config.yaml
vocab_size: 1482
label_smoothing: 0.1
decoder_width: 320
decoder_norm: "layernorm"
decoder_mlp_ratio: 4
decoder_drop_path: 0.05
decoder_prefix_bidirectional: false
beta1: 0.9
adamw_lr_other_params: 0.0024
max_grad_norm: 3.0
Rows from block 14 of the image encoder, named by matrix and row number. Each number is 200 + 40 x the weight over its row's rms, rounded and kept within 0 to 999. All counts start at 0. After the name is the row's rms in percent of the matrix's.
# convs0: reduce pointwise conv (encoder.blocks.14.convs.0.weight, 320x208x1x1), inputs 104-207
convs0.188,099,159,125,171,186,218,249,252,178,121,207,254,205,123,218,222,150,164,189,246,262,202,190,205,203,171,162,170,175,230,206,155,176,185,140,182,251,254,277,171,126,112,203,235,165,179,119,259,247,188,179,189,201,205,164,252,216,158,217,248,217,240,186,230,151,198,147,217,165,232,176,170,178,266,162,192,187,220,188,176,226,244,131,226,164,193,269,156,257,238,254,164,229,220,164,203,220,133,145,223,192,205,237,173,140
convs0.189,108,223,207,210,205,201,222,143,273,211,167,217,263,242,242,217,204,131,171,191,136,238,256,183,188,222,158,193,142,124,152,210,197,221,254,214,233,200,380,196,226,210,176,215,177,237,191,238,215,242,217,164,182,219,245,184,242,344,217,176,190,216,175,155,214,205,247,188,230,214,231,200,171,190,198,198,247,209,197,218,269,169,214,268,199,214,187,212,199,91,155,268,148,177,205,177,273,223,232,234,210,231,190,151,168
convs0.190,102,157,231,195,249,184,169,117,191,195,191,178,203,246,249,251,191,209,210,209,236,201,169,230,200,179,135,223,146,151,256,162,190,219,198,173,193,180,129,207,148,146,211,168,200,122,223,261,133,160,207,244,198,246,212,282,193,143,235,167,133,230,176,181,245,158,201,215,168,229,234,213,186,163,255,215,183,231,224,237,160,210,234,232,234,93,204,104,188,194,272,353,141,183,238,121,230,162,164,208,222,230,239,194,217
convs0.191,114,184,221,216,172,207,224,207,204,193,207,226,221,137,215,184,196,176,215,177,168,210,234,133,268,192,201,221,199,206,171,261,195,168,273,187,193,179,254,209,202,186,237,185,183,192,160,134,149,217,244,189,200,162,320,199,164,142,224,219,218,127,196,225,181,189,216,271,136,207,351,223,290,170,197,170,181,146,232,252,232,228,218,173,184,233,233,232,228,169,165,195,198,169,236,166,217,179,204,157,181,170,184,178,137
convs0.192,108,191,182,148,206,146,247,217,237,233,197,244,210,216,213,283,169,183,203,216,202,213,218,222,197,176,213,147,237,210,311,220,171,193,203,224,161,297,164,158,212,169,242,235,206,159,258,130,273,119,167,289,191,125,226,155,190,187,155,187,143,137,266,230,212,140,159,175,221,219,197,266,203,211,176,229,268,220,220,161,200,161,190,193,195,230,193,156,218,195,213,229,99,213,223,177,151,208,220,158,160,190,185,194,132
convs0.193,093,151,193,185,182,221,140,164,212,145,193,190,107,245,178,146,198,158,193,229,133,172,194,245,170,213,166,185,151,235,148,186,133,193,228,112,228,181,259,194,210,221,132,190,182,278,218,142,297,223,146,177,166,185,153,274,245,126,188,200,240,213,176,157,208,175,231,248,175,234,262,145,201,264,127,166,176,247,177,263,176,230,258,226,209,149,180,265,151,133,182,220,183,211,191,164,208,211,206,168,220,231,215,217,321
convs0.194,101,254,220,241,238,246,186,226,191,218,203,223,149,153,196,251,193,131,244,198,262,209,225,102,206,231,230,244,234,135,185,210,204,229,161,261,132,205,223,250,171,240,200,171,180,192,184,152,199,160,197,217,172,176,205,211,240,174,306,193,163,130,156,207,256,258,176,209,180,212,228,257,201,131,210,208,180,214,269,176,238,231,235,166,209,212,171,162,180,189,239,218,221,216,205,123,195,228,171,153,208,260,219,191,311
convs0.195,092,134,233,208,156,226,180,228,149,217,174,175,123,191,217,154,167,258,194,192,236,227,178,223,201,205,197,250,215,142,146,182,228,129,164,234,173,201,219,205,280,174,188,217,239,172,163,271,163,157,190,138,196,288,231,235,218,216,240,170,204,223,264,196,230,295,169,254,175,216,199,252,157,203,186,196,234,210,201,124,325,306,167,249,292,187,222,218,248,226,203,194,239,226,181,236,197,182,160,194,216,141,192,143,237
convs0.196,106,170,209,124,202,242,149,128,174,237,176,233,312,200,183,136,288,236,267,167,209,243,218,189,262,213,207,209,110,269,225,220,176,225,150,204,196,161,181,146,196,204,220,155,198,192,202,168,220,228,249,167,127,288,167,214,166,225,226,218,198,214,214,243,214,224,190,248,266,187,200,163,207,165,228,203,209,237,188,165,174,209,195,207,226,227,185,197,239,84,143,175,179,168,127,151,238,233,192,174,184,217,201,138,215
convs0.197,093,196,177,251,211,242,165,175,203,175,161,195,147,213,189,214,210,257,219,239,141,194,189,226,189,186,215,218,240,193,203,196,204,240,227,226,269,250,168,152,105,184,298,227,209,222,221,175,168,137,179,224,146,216,202,281,266,181,185,198,241,232,296,207,189,218,202,187,153,143,189,277,299,123,131,203,190,228,251,254,231,234,132,207,238,225,234,200,179,207,137,292,227,194,161,254,182,175,185,182,204,213,242,157,248
convs0.198,104,218,205,183,194,189,197,278,194,156,223,247,174,204,120,199,198,213,200,211,241,205,208,298,199,158,210,269,247,183,184,217,175,222,312,212,111,178,261,202,196,170,178,180,210,175,147,347,234,226,213,212,197,157,170,216,242,270,254,171,302,167,116,253,177,169,259,264,172,317,181,223,185,227,235,245,201,216,241,147,177,262,155,228,207,207,169,176,202,240,223,244,186,167,224,157,265,171,217,242,237,213,218,200,214
convs0.199,097,237,208,145,125,188,264,194,214,251,220,165,101,201,218,191,177,200,164,206,209,174,211,232,288,183,166,183,230,176,245,174,211,221,271,189,241,226,244,205,209,227,202,279,156,190,186,248,167,182,197,192,150,204,212,185,190,167,184,247,264,154,171,275,125,192,199,200,155,240,186,180,207,218,174,237,204,221,204,221,245,315,169,265,214,157,173,234,227,206,228,208,217,299,175,186,247,177,170,309,171,155,161,218,204
convs0.200,096,222,190,194,113,156,161,193,155,180,199,215,173,202,168,207,205,132,246,283,127,251,197,195,213,244,222,183,175,183,211,175,174,174,147,190,194,224,257,168,121,166,197,205,210,126,259,143,228,188,175,84,192,202,145,251,155,351,327,243,262,261,159,166,174,156,192,233,185,263,200,195,193,216,192,150,183,247,141,193,135,172,192,240,186,240,185,154,213,216,233,242,214,178,203,209,136,289,166,222,250,202,148,178,156
convs0.201,099,171,265,250,163,212,236,258,290,177,201,220,166,205,138,227,175,202,184,206,241,178,258,122,218,271,180,176,246,196,203,184,178,189,220,243,191,146,222,171,186,165,275,183,229,171,219,213,187,207,188,119,157,204,190,183,167,255,232,221,232,193,175,195,193,231,246,253,281,174,243,165,162,234,201,274,187,211,173,265,238,242,150,208,187,219,118,219,245,249,169,132,216,249,179,104,197,248,166,260,196,246,217,204,284
convs0.202,096,252,226,229,155,245,183,185,250,231,203,264,196,189,223,302,214,175,247,255,192,159,209,231,181,158,220,299,214,262,197,194,190,150,184,238,209,106,234,114,197,227,332,173,213,164,219,236,155,174,207,299,140,152,241,173,204,195,240,256,260,193,154,130,194,203,324,238,208,124,184,135,227,210,179,193,181,193,118,193,125,175,162,198,94,157,220,169,152,195,210,208,167,231,237,218,209,205,202,261,226,234,158,201,233
convs0.203,090,204,184,145,114,183,154,152,212,209,165,160,215,165,173,186,206,161,165,211,157,188,178,236,231,195,252,189,238,231,206,224,193,226,134,211,243,233,243,228,263,178,164,229,219,244,227,137,118,178,176,96,189,196,188,167,149,198,168,204,135,95,257,185,215,184,217,184,234,172,210,185,220,76,145,131,168,175,232,225,207,221,221,212,219,199,216,231,225,217,117,250,204,163,191,250,220,199,195,238,226,231,213,208,158
convs0.204,089,182,227,217,224,191,111,292,169,242,213,263,306,156,163,186,248,187,233,208,174,245,199,199,239,238,187,251,244,211,179,159,154,251,177,191,185,155,203,186,161,253,204,171,226,158,164,87,163,249,127,127,170,269,197,227,250,277,215,197,193,217,180,232,181,178,291,161,157,277,230,242,134,253,190,206,239,253,143,163,187,215,158,232,249,94,165,223,106,213,206,198,195,169,163,153,180,170,185,228,219,247,213,203,204
convs0.205,108,238,171,226,202,167,212,123,178,162,198,221,236,154,212,190,217,223,188,237,157,257,226,144,233,175,225,225,184,175,164,211,205,249,196,217,229,217,240,164,159,263,187,187,206,186,177,189,326,307,165,228,180,289,202,164,241,205,128,206,176,207,140,141,249,188,199,185,204,84,167,169,175,200,203,217,196,180,190,195,224,180,203,205,162,160,180,183,136,192,231,276,272,199,257,223,219,149,183,179,258,250,210,238,256
convs0.206,098,196,196,201,148,226,235,215,150,168,173,269,165,236,189,163,164,188,216,165,209,181,160,148,122,244,214,185,117,171,267,197,199,174,227,181,148,230,135,189,189,212,258,234,228,231,156,395,200,191,162,225,226,189,209,198,161,337,233,199,148,242,168,219,199,240,164,208,150,181,217,172,193,279,209,132,200,199,177,197,146,177,242,304,204,153,255,233,191,169,190,285,235,186,193,164,164,148,153,205,261,127,238,255,261
convs0.207,085,253,196,206,151,208,201,155,242,193,178,142,251,209,204,147,183,194,164,173,231,131,245,204,235,167,207,166,192,158,261,200,228,219,175,241,215,182,170,146,227,275,189,190,202,238,137,293,230,223,252,397,203,156,233,156,136,205,115,219,147,202,268,294,205,227,210,208,211,201,190,229,175,160,152,310,136,215,169,228,244,217,186,174,200,211,205,214,220,246,218,182,212,179,217,220,169,141,205,180,273,259,203,219,218
convs0.208,114,182,188,288,183,191,349,155,198,251,197,191,136,173,205,218,223,219,189,275,211,126,193,199,224,234,172,174,249,163,199,170,176,200,184,185,211,181,183,239,263,220,251,167,256,134,176,301,265,164,200,127,196,220,236,255,151,165,167,202,255,218,168,203,179,304,194,232,140,205,237,199,268,168,167,156,303,172,184,200,179,244,209,183,243,153,320,183,148,205,213,209,217,208,216,162,217,255,228,255,223,195,176,193,150
convs0.209,100,210,197,201,242,211,173,226,203,231,199,224,124,197,193,239,174,196,114,176,152,193,223,261,158,195,227,264,256,217,250,251,208,172,126,207,222,300,173,236,261,181,192,206,270,112,146,175,223,184,210,227,228,190,251,249,161,234,172,201,136,182,251,267,238,213,163,173,158,201,239,218,144,175,168,196,216,182,155,182,250,130,220,237,164,167,209,182,132,208,232,156,250,220,79,180,194,166,180,189,93,210,123,232,152
convs0.210,115,104,205,228,199,165,181,139,265,195,219,229,218,212,192,174,179,200,245,186,212,121,230,134,204,123,141,208,258,176,170,251,221,195,229,194,231,154,193,186,230,154,147,177,210,173,204,91,150,170,163,200,253,206,207,217,163,116,187,215,183,133,183,219,230,226,233,192,160,141,239,155,379,160,160,202,201,163,216,202,218,241,150,175,140,185,210,185,153,170,207,215,195,222,183,206,178,154,121,228,202,149,166,199,142
convs0.211,099,128,129,234,216,208,163,248,218,168,215,210,161,178,193,194,214,174,165,186,111,224,222,165,210,219,169,180,158,206,249,218,239,249,160,235,136,225,200,152,197,242,279,204,220,234,197,226,293,223,141,208,210,241,212,137,229,133,296,244,269,180,129,170,236,212,235,167,164,371,301,269,229,185,205,169,237,225,151,196,155,170,241,174,127,176,210,228,180,194,215,187,227,164,214,255,157,239,261,185,225,212,208,204,249
convs0.212,082,201,210,238,217,201,236,228,223,180,179,154,201,184,185,246,154,224,188,178,210,187,179,166,210,187,197,214,178,277,172,267,219,202,244,183,115,200,175,156,213,200,191,252,158,146,196,63,128,189,215,211,157,249,136,213,232,200,211,197,170,123,218,182,228,216,179,276,198,202,168,156,133,199,243,249,213,232,186,135,237,215,218,209,185,179,186,103,242,177,268,209,234,182,205,157,110,228,219,154,202,215,223,246,122
convs0.213,108,141,231,211,215,152,160,232,185,255,169,116,210,211,160,208,209,206,187,280,236,202,175,247,186,182,215,211,208,199,185,143,208,132,193,118,269,232,188,174,218,137,209,188,205,153,218,169,125,328,228,201,204,286,183,183,181,250,247,196,183,168,238,183,226,178,209,183,193,185,192,174,162,201,173,173,141,177,205,189,209,158,136,270,141,182,141,189,208,188,222,129,104,174,236,269,165,103,134,220,233,181,191,214,183
convs0.214,090,204,171,237,197,203,172,250,217,180,182,286,196,196,153,195,249,264,144,242,193,163,164,169,254,281,248,237,222,249,200,220,269,153,203,230,179,165,208,143,223,190,300,222,136,262,209,205,208,175,198,119,185,184,158,205,252,164,182,198,226,202,224,227,175,218,181,248,179,153,173,239,258,228,269,185,245,186,153,219,221,243,165,217,214,179,103,226,178,233,158,188,242,203,167,177,243,263,184,176,237,175,170,166,246
convs0.215,121,173,204,149,238,154,227,230,192,258,231,216,246,192,260,246,267,236,180,154,185,231,237,187,206,170,201,180,245,174,169,214,136,177,234,179,227,186,228,165,170,226,206,182,280,185,170,116,177,208,167,171,171,157,258,230,241,156,96,161,160,181,235,140,146,136,182,217,208,200,166,223,239,200,203,173,109,142,189,239,180,224,185,238,152,157,175,268,191,180,162,218,105,255,230,187,217,203,115,243,246,243,165,246,149
convs0.216,099,295,208,262,183,185,117,199,164,202,206,188,242,224,139,227,205,143,221,233,212,199,158,185,177,172,197,248,242,222,225,153,171,197,181,259,181,187,165,205,109,204,166,209,150,308,220,201,281,154,210,238,160,176,190,245,227,150,170,212,126,213,274,266,184,183,236,187,201,155,192,224,221,232,199,296,236,207,250,215,181,187,242,285,251,211,142,178,147,219,126,317,210,241,134,225,184,180,224,157,198,151,229,217,167
convs0.217,108,221,151,226,187,163,146,191,280,244,176,192,336,193,248,222,254,219,224,153,191,246,220,173,208,236,217,167,235,234,153,219,197,205,230,195,183,254,214,199,183,210,250,217,213,206,236,211,167,435,228,221,201,222,220,161,163,203,193,225,197,171,178,225,191,269,208,210,173,148,150,178,159,191,259,194,200,174,161,167,134,214,138,178,152,194,181,215,205,249,184,226,89,220,203,198,234,180,183,193,212,370,207,191,243
convs0.218,089,196,219,251,188,242,197,199,232,223,154,189,73,209,184,163,224,214,177,184,203,233,165,201,150,235,239,182,232,191,189,172,224,95,179,233,184,218,203,274,191,213,150,209,251,181,189,210,199,208,222,289,192,201,204,211,184,190,235,225,279,203,160,170,220,285,185,151,130,195,212,181,164,192,190,249,209,215,127,177,215,211,237,230,256,192,209,179,113,210,214,270,247,216,178,190,254,178,181,149,220,162,171,172,248
convs0.219,100,179,177,224,234,180,178,140,191,321,172,196,153,200,136,219,165,99,288,203,237,226,208,201,255,251,229,211,98,208,173,223,243,207,198,244,222,230,209,189,281,164,244,218,206,153,207,104,154,209,261,223,246,181,221,226,150,178,213,177,166,135,159,202,251,265,183,191,218,105,206,76,214,176,234,143,234,207,233,192,253,187,162,211,216,250,210,191,213,181,159,166,256,175,140,301,230,151,166,211,240,184,229,180,272