{
  "crop_scale_min": 0.5,
  "horizontal_flip": true,
  "decoder_inner_norm": false,
  "init": "trunc_normal_002",
  "eps": 1e-08,
  "steps": 8800
}
Rows from block 10 of the image encoder, named by matrix and row number. Each number is 200 + 40 x the weight over its row's rms, rounded and kept within 0 to 999. All counts start at 0. After the name is the row's rms in percent of the matrix's.
# convs1: grouped (2 groups) 3x3 conv (encoder.blocks.10.convs.1.weight, 208x104x3x3), inputs within the group 63-83, a 3x3 kernel for each
convs1.154,099,175,226,152,92,250,166,203,193,225,210,263,283,225,198,127,173,174,108,268,212,160,249,218,179,168,162,285,202,192,181,168,182,169,199,206,155,206,199,195,226,186,185,207,222,198,121,170,213,183,137,282,296,211,77,232,182,209,175,256,133,195,234,89,235,172,204,233,179,222,214,207,173,241,118,216,224,201,245,229,140,267,248,106,172,211,203,219,130,173,240,176,152,207,190,218,159,209,242,211,230,172,186,223,208,181,187,223,250,148,387,243,206,214,146,172,184,143,120,196,232,227,191,212,162,187,194,159,193,135,118,280,261,224,160,127,187,231,136,178,177,217,173,187,232,190,201,213,249,197,218,187,174,171,199,202,213,160,216,187,207,205,178,180,187,191,186,205,194,205,190,198,298,266,229,231,210,191,206,175,143,247,233,178,245,208,235,142,165,186
convs1.155,105,135,230,158,276,355,101,212,177,292,107,198,217,187,257,271,197,249,201,192,169,257,149,240,226,246,185,181,219,233,213,198,238,171,196,239,197,200,222,187,232,191,192,195,191,200,187,172,209,255,132,239,226,232,155,220,260,181,124,174,198,102,156,173,246,219,257,158,196,147,234,203,247,203,194,178,162,229,149,183,247,196,260,223,231,225,198,129,178,231,207,222,238,185,230,231,214,184,254,169,200,155,201,199,262,213,216,113,199,306,318,215,118,199,184,171,98,244,165,216,198,211,178,197,191,220,178,156,303,112,167,200,198,236,316,242,157,178,248,164,178,205,165,234,180,214,171,193,212,198,195,218,190,175,208,184,165,196,223,197,204,182,206,214,189,192,199,202,203,204,218,190,200,149,139,227,138,143,212,273,195,160,185,237,183,154,198,224,219,187
convs1.156,092,176,229,123,173,135,181,134,161,266,306,244,229,211,155,228,203,289,122,210,197,173,177,168,142,229,172,203,204,191,231,214,204,209,168,174,182,189,209,209,174,205,216,195,179,190,200,202,242,185,150,203,144,222,185,204,210,185,228,172,261,116,325,152,119,186,164,155,222,204,233,226,171,192,149,248,191,289,193,182,199,193,270,187,174,204,202,114,237,246,246,206,162,190,198,260,221,204,197,214,172,131,226,156,240,196,233,222,220,197,67,234,251,223,175,133,185,289,172,217,200,223,228,198,225,191,226,113,168,202,225,123,263,189,190,223,234,178,249,273,195,257,225,190,190,202,215,184,213,192,207,214,225,209,182,208,194,210,191,188,182,230,208,202,178,202,189,187,210,213,188,200,218,239,245,233,156,168,183,256,183,200,230,182,217,243,184,196,217,276
convs1.157,104,221,178,257,205,238,109,105,220,257,211,226,201,176,207,196,156,45,186,193,208,173,210,223,165,163,170,170,230,191,230,170,235,206,219,142,171,221,185,206,197,199,191,214,207,196,163,153,178,208,211,161,282,170,179,255,135,220,267,267,180,129,221,198,217,231,150,233,176,151,203,238,210,209,248,177,262,195,302,253,243,213,156,256,156,176,199,193,195,148,166,170,163,221,169,225,243,181,192,207,220,184,221,243,157,196,172,183,241,163,162,273,185,187,152,235,314,241,186,226,217,187,157,257,160,233,172,207,224,127,194,244,289,221,185,300,197,171,207,246,131,211,208,190,178,202,220,201,213,196,205,180,221,200,217,205,253,237,205,183,202,218,198,202,186,191,196,205,203,208,212,204,222,170,251,230,127,162,157,143,136,246,226,207,168,192,194,206,226,169
convs1.158,101,226,233,158,95,128,224,159,217,132,177,167,257,225,254,134,233,209,229,198,190,206,212,163,233,195,225,272,195,231,196,189,267,231,193,229,214,206,226,217,183,200,193,172,217,190,276,210,121,185,241,180,204,178,325,109,259,161,120,362,96,206,283,192,189,182,162,163,165,217,132,238,79,189,185,183,238,162,205,262,179,187,165,238,182,190,220,191,232,206,160,165,195,232,184,215,233,114,212,232,255,214,207,174,190,238,250,203,255,253,153,197,230,101,117,219,220,185,193,217,218,236,212,188,196,195,162,164,151,179,193,271,202,62,175,192,165,153,157,246,247,184,161,239,166,175,182,206,212,207,196,229,197,190,212,180,193,198,201,207,192,206,163,212,190,201,203,207,206,209,182,197,138,140,243,159,286,165,203,159,185,155,200,206,191,176,145,177,223,187
convs1.159,108,230,218,222,199,296,166,258,188,88,164,261,168,141,151,174,209,280,161,213,192,178,239,179,222,214,177,230,204,221,165,206,241,252,166,217,193,211,228,214,221,212,210,192,202,194,151,228,135,173,186,135,206,196,200,75,239,99,251,273,245,239,240,173,196,191,240,175,179,179,243,217,202,233,228,164,190,170,124,139,198,237,169,160,190,212,205,227,182,131,190,260,233,186,202,206,282,216,236,232,185,161,232,189,209,198,196,157,198,170,174,325,160,112,314,140,133,73,193,189,195,186,182,197,172,203,162,108,229,211,175,142,256,219,198,222,233,210,229,241,218,293,139,200,248,161,190,180,188,193,166,176,207,212,191,180,221,187,183,214,207,209,173,177,194,210,179,201,194,193,194,199,233,236,200,200,182,206,222,124,236,202,226,151,215,227,197,220,238,232
convs1.160,106,239,167,228,210,252,150,200,140,290,201,212,285,255,127,182,257,172,229,223,222,208,219,242,177,228,176,148,213,224,208,199,192,189,218,201,116,207,193,214,215,227,197,198,196,185,217,229,372,159,96,72,258,306,307,192,204,203,210,204,245,282,281,214,190,231,137,168,196,144,175,199,174,218,184,219,170,153,129,160,222,257,233,151,227,215,172,193,208,213,258,160,195,192,201,252,211,209,166,222,201,194,203,257,247,180,207,246,195,246,294,167,167,268,255,235,256,154,195,211,199,213,195,197,228,247,186,188,236,270,162,147,195,171,261,269,173,206,235,228,205,235,202,156,224,202,205,173,174,219,208,208,199,185,197,234,195,193,197,199,193,230,191,211,209,198,184,191,193,201,190,194,259,182,135,184,212,232,203,228,218,247,215,151,207,247,235,182,218,138
convs1.161,086,217,262,104,161,193,176,181,231,48,214,171,234,136,127,224,123,161,328,170,185,222,129,220,197,230,176,166,269,153,227,155,234,205,229,196,201,199,186,193,188,192,215,207,201,197,146,269,188,248,230,238,203,214,200,207,230,253,306,193,182,277,134,256,181,208,224,146,199,272,259,243,209,199,186,201,163,203,261,196,165,210,196,207,158,231,213,195,197,164,179,147,183,257,200,124,265,246,231,239,194,207,175,189,171,147,218,258,194,272,124,201,198,210,106,246,244,228,220,182,168,242,216,195,146,190,242,209,241,213,203,205,239,122,119,233,246,190,170,166,245,220,180,193,231,172,177,184,209,191,175,182,216,199,225,191,183,211,157,169,185,225,213,187,185,172,193,205,194,218,214,203,243,217,175,181,215,192,151,178,179,172,191,189,210,162,213,259,210,221
convs1.162,102,196,176,75,200,140,204,103,223,233,259,206,309,218,202,150,165,147,126,212,210,216,247,166,180,176,193,232,219,238,226,221,248,186,236,205,171,176,209,224,206,170,205,196,199,189,175,190,126,221,166,167,173,161,131,128,109,164,222,169,256,192,342,230,222,207,142,172,95,214,192,199,205,295,257,245,166,185,184,198,292,225,229,185,226,188,223,140,191,224,176,250,147,227,212,236,204,187,213,190,263,189,172,247,223,192,169,215,205,195,275,183,252,217,174,183,231,218,227,226,209,155,201,230,162,218,214,120,164,279,193,132,216,180,232,236,205,232,232,281,239,144,181,178,197,224,201,192,173,201,202,208,218,214,178,180,215,174,214,202,199,179,218,190,202,200,208,182,205,195,205,214,240,151,194,116,182,189,179,163,178,177,257,199,177,108,206,169,255,177
convs1.163,095,157,134,197,189,155,190,168,231,181,122,244,171,128,171,185,226,221,174,218,169,174,219,163,253,171,210,259,167,195,220,211,210,216,198,176,228,203,187,201,190,201,219,196,203,216,173,214,43,190,155,281,288,206,84,302,162,239,104,195,244,226,179,208,183,166,260,200,179,166,222,230,231,174,196,184,166,186,253,215,192,270,173,161,213,246,166,218,256,236,191,167,302,159,163,207,169,184,231,163,164,178,169,137,194,212,149,238,238,257,153,220,313,101,195,206,219,211,220,210,219,195,236,187,183,194,176,224,204,237,297,125,145,202,188,126,211,200,160,229,274,186,177,176,149,195,195,174,166,228,204,166,174,196,200,231,214,211,187,188,197,204,146,195,193,211,210,217,199,209,201,216,239,273,201,165,182,136,187,163,211,175,156,174,233,137,215,226,140,251
convs1.164,106,250,183,231,194,214,346,136,184,66,183,215,166,213,190,165,139,239,179,211,199,252,220,198,243,176,206,225,171,227,202,221,175,179,182,195,220,203,205,198,214,192,195,176,212,180,206,211,189,324,276,313,125,364,208,213,196,222,238,21,253,127,274,392,185,187,224,180,201,228,142,131,157,246,146,184,175,248,172,185,134,180,247,243,228,175,188,169,181,160,170,156,214,152,217,197,286,253,175,195,214,171,179,175,182,194,202,184,185,247,198,229,112,211,190,266,212,254,231,187,162,188,201,148,244,219,214,207,248,194,186,191,181,205,137,232,194,156,188,201,202,242,188,163,227,217,225,188,189,179,182,206,202,200,152,195,183,230,216,176,190,220,229,199,195,211,208,210,194,178,197,195,235,222,130,122,284,211,232,214,213,189,188,192,171,167,209,248,259,155
convs1.165,090,207,239,178,177,331,272,154,194,137,125,281,195,174,225,159,90,183,132,183,156,198,175,129,174,252,211,228,156,229,184,180,185,183,191,203,190,194,215,189,194,214,183,207,182,179,212,262,239,184,246,218,206,198,271,205,320,235,278,203,125,174,226,193,196,179,192,264,213,185,208,195,195,228,231,197,190,211,223,170,254,232,190,192,162,171,145,196,218,164,179,192,198,181,253,188,234,182,179,186,299,208,228,200,176,171,205,234,210,132,164,94,185,348,127,203,239,237,155,230,241,177,164,227,206,161,173,302,137,129,174,181,194,285,225,296,121,204,233,244,234,222,177,209,207,212,241,218,199,215,195,230,203,212,223,168,212,192,200,221,175,178,191,220,225,224,216,197,190,221,194,175,232,231,163,242,232,260,178,175,279,218,161,198,268,144,232,236,198,291
convs1.166,099,225,98,250,259,90,250,257,197,256,205,199,245,223,136,268,245,230,214,167,152,245,142,175,232,179,194,252,193,183,191,202,195,203,185,194,181,216,191,197,198,190,199,219,203,173,114,139,149,205,272,175,190,234,206,263,150,231,200,156,147,166,236,137,191,175,226,207,164,210,174,211,194,218,290,177,194,204,228,231,202,288,194,176,217,250,212,174,204,260,221,237,176,226,228,159,175,149,127,195,211,209,164,197,184,242,217,182,194,144,151,249,174,94,339,196,96,236,211,211,173,219,185,202,191,211,192,221,296,119,160,184,140,244,218,119,200,201,194,217,188,215,199,177,324,231,219,205,212,203,165,195,222,185,206,159,172,216,210,217,215,218,170,190,203,190,181,195,200,207,193,203,301,161,232,147,141,108,233,230,190,241,334,186,215,229,142,217,163,184
convs1.167,094,82,193,164,189,209,268,297,326,241,160,168,257,191,222,205,188,203,249,216,201,220,246,188,208,209,190,118,240,210,221,172,227,177,225,170,212,194,181,200,184,190,195,198,193,191,209,124,131,266,200,184,250,214,157,304,205,164,175,213,162,83,117,296,178,163,148,235,214,233,212,222,253,219,224,183,237,232,178,211,212,138,156,223,209,211,188,262,198,190,197,179,221,192,212,230,110,204,137,124,219,194,213,230,214,189,270,150,214,185,150,223,66,283,326,146,315,235,186,183,226,212,184,193,181,193,217,242,160,119,197,172,243,220,214,277,174,220,218,162,209,187,185,225,195,210,224,217,209,187,226,211,180,206,239,183,212,204,197,188,213,166,213,214,195,208,194,193,192,214,214,194,181,227,214,317,163,290,252,195,227,181,264,224,171,207,245,220,199,178
convs1.168,095,258,210,173,252,201,199,182,187,174,264,157,208,211,188,163,147,160,214,212,241,191,253,171,237,255,185,217,190,151,211,190,245,245,232,224,254,197,230,187,203,212,220,229,238,193,168,307,230,262,147,203,168,180,273,218,202,210,278,205,156,152,230,144,239,167,221,232,182,271,195,245,198,230,188,191,146,206,254,189,145,207,205,259,218,223,183,150,152,210,201,203,214,222,182,156,175,243,204,230,219,217,172,235,223,204,244,186,250,229,245,204,210,96,211,291,88,169,203,95,151,165,196,186,201,183,209,268,261,310,276,247,173,197,185,203,220,201,159,172,201,190,171,152,210,235,185,207,188,197,228,214,160,203,190,151,179,204,208,172,192,215,191,206,185,183,217,202,210,198,189,197,223,218,116,136,294,176,216,193,183,152,249,235,143,162,207,209,165,239
convs1.169,105,283,232,122,22,288,161,60,370,357,209,177,231,146,190,180,217,167,180,215,218,171,225,229,167,227,197,176,198,241,216,191,205,176,226,207,150,214,209,203,215,218,199,191,217,204,170,274,92,72,219,125,95,345,369,228,262,257,224,202,82,190,79,306,313,223,154,212,213,193,254,233,249,235,244,194,203,223,197,217,225,191,200,243,203,211,181,212,134,199,192,236,196,197,144,171,218,209,257,274,218,179,218,227,228,199,188,194,175,144,190,241,232,224,181,240,220,121,171,237,272,198,207,168,192,187,167,251,175,147,230,178,259,227,201,179,249,198,199,229,159,205,198,164,196,191,191,222,186,204,213,199,187,185,189,154,197,213,173,191,216,161,188,180,178,209,193,206,196,204,177,181,301,213,227,142,198,192,212,198,146,246,260,232,198,175,222,166,199,234
convs1.170,101,202,159,251,225,209,152,186,116,196,217,234,159,169,215,180,200,118,213,175,193,213,192,291,201,228,209,182,219,206,194,200,245,211,183,172,222,212,187,190,178,213,196,200,182,189,172,190,301,209,182,232,198,212,181,161,142,114,127,231,138,183,320,131,142,163,224,215,253,180,209,238,175,224,213,220,203,184,218,140,214,196,178,305,157,220,232,173,220,202,205,198,166,174,227,208,174,141,199,188,194,210,222,158,200,213,248,203,251,337,224,148,168,203,174,139,185,116,223,261,160,275,193,231,217,181,237,180,226,227,178,169,214,199,197,216,235,216,142,239,166,181,243,189,237,187,210,214,213,210,195,200,188,218,201,201,203,201,173,193,197,211,223,200,203,231,215,216,181,197,201,190,198,152,231,282,180,233,160,210,210,153,244,186,179,201,227,252,237,176
convs1.171,097,115,187,184,172,256,193,131,225,250,225,231,278,110,200,155,104,162,140,279,213,215,112,217,193,176,217,139,243,146,166,204,251,235,159,208,265,209,207,207,204,193,205,195,194,197,206,133,187,167,166,119,158,212,292,174,184,131,203,157,163,108,216,184,170,272,191,217,196,251,273,201,167,222,212,194,214,161,188,172,264,221,188,235,204,207,243,234,191,182,223,191,226,221,147,218,195,170,229,252,190,219,166,180,212,148,221,169,163,267,197,211,99,220,228,229,155,211,179,165,231,240,199,226,176,213,254,160,164,189,250,162,277,195,242,173,160,191,215,195,140,201,219,242,197,213,215,188,236,221,216,219,246,200,187,225,233,202,174,221,208,220,190,201,178,179,198,198,213,207,211,217,221,123,257,261,146,229,322,199,155,166,240,201,183,266,224,234,190,129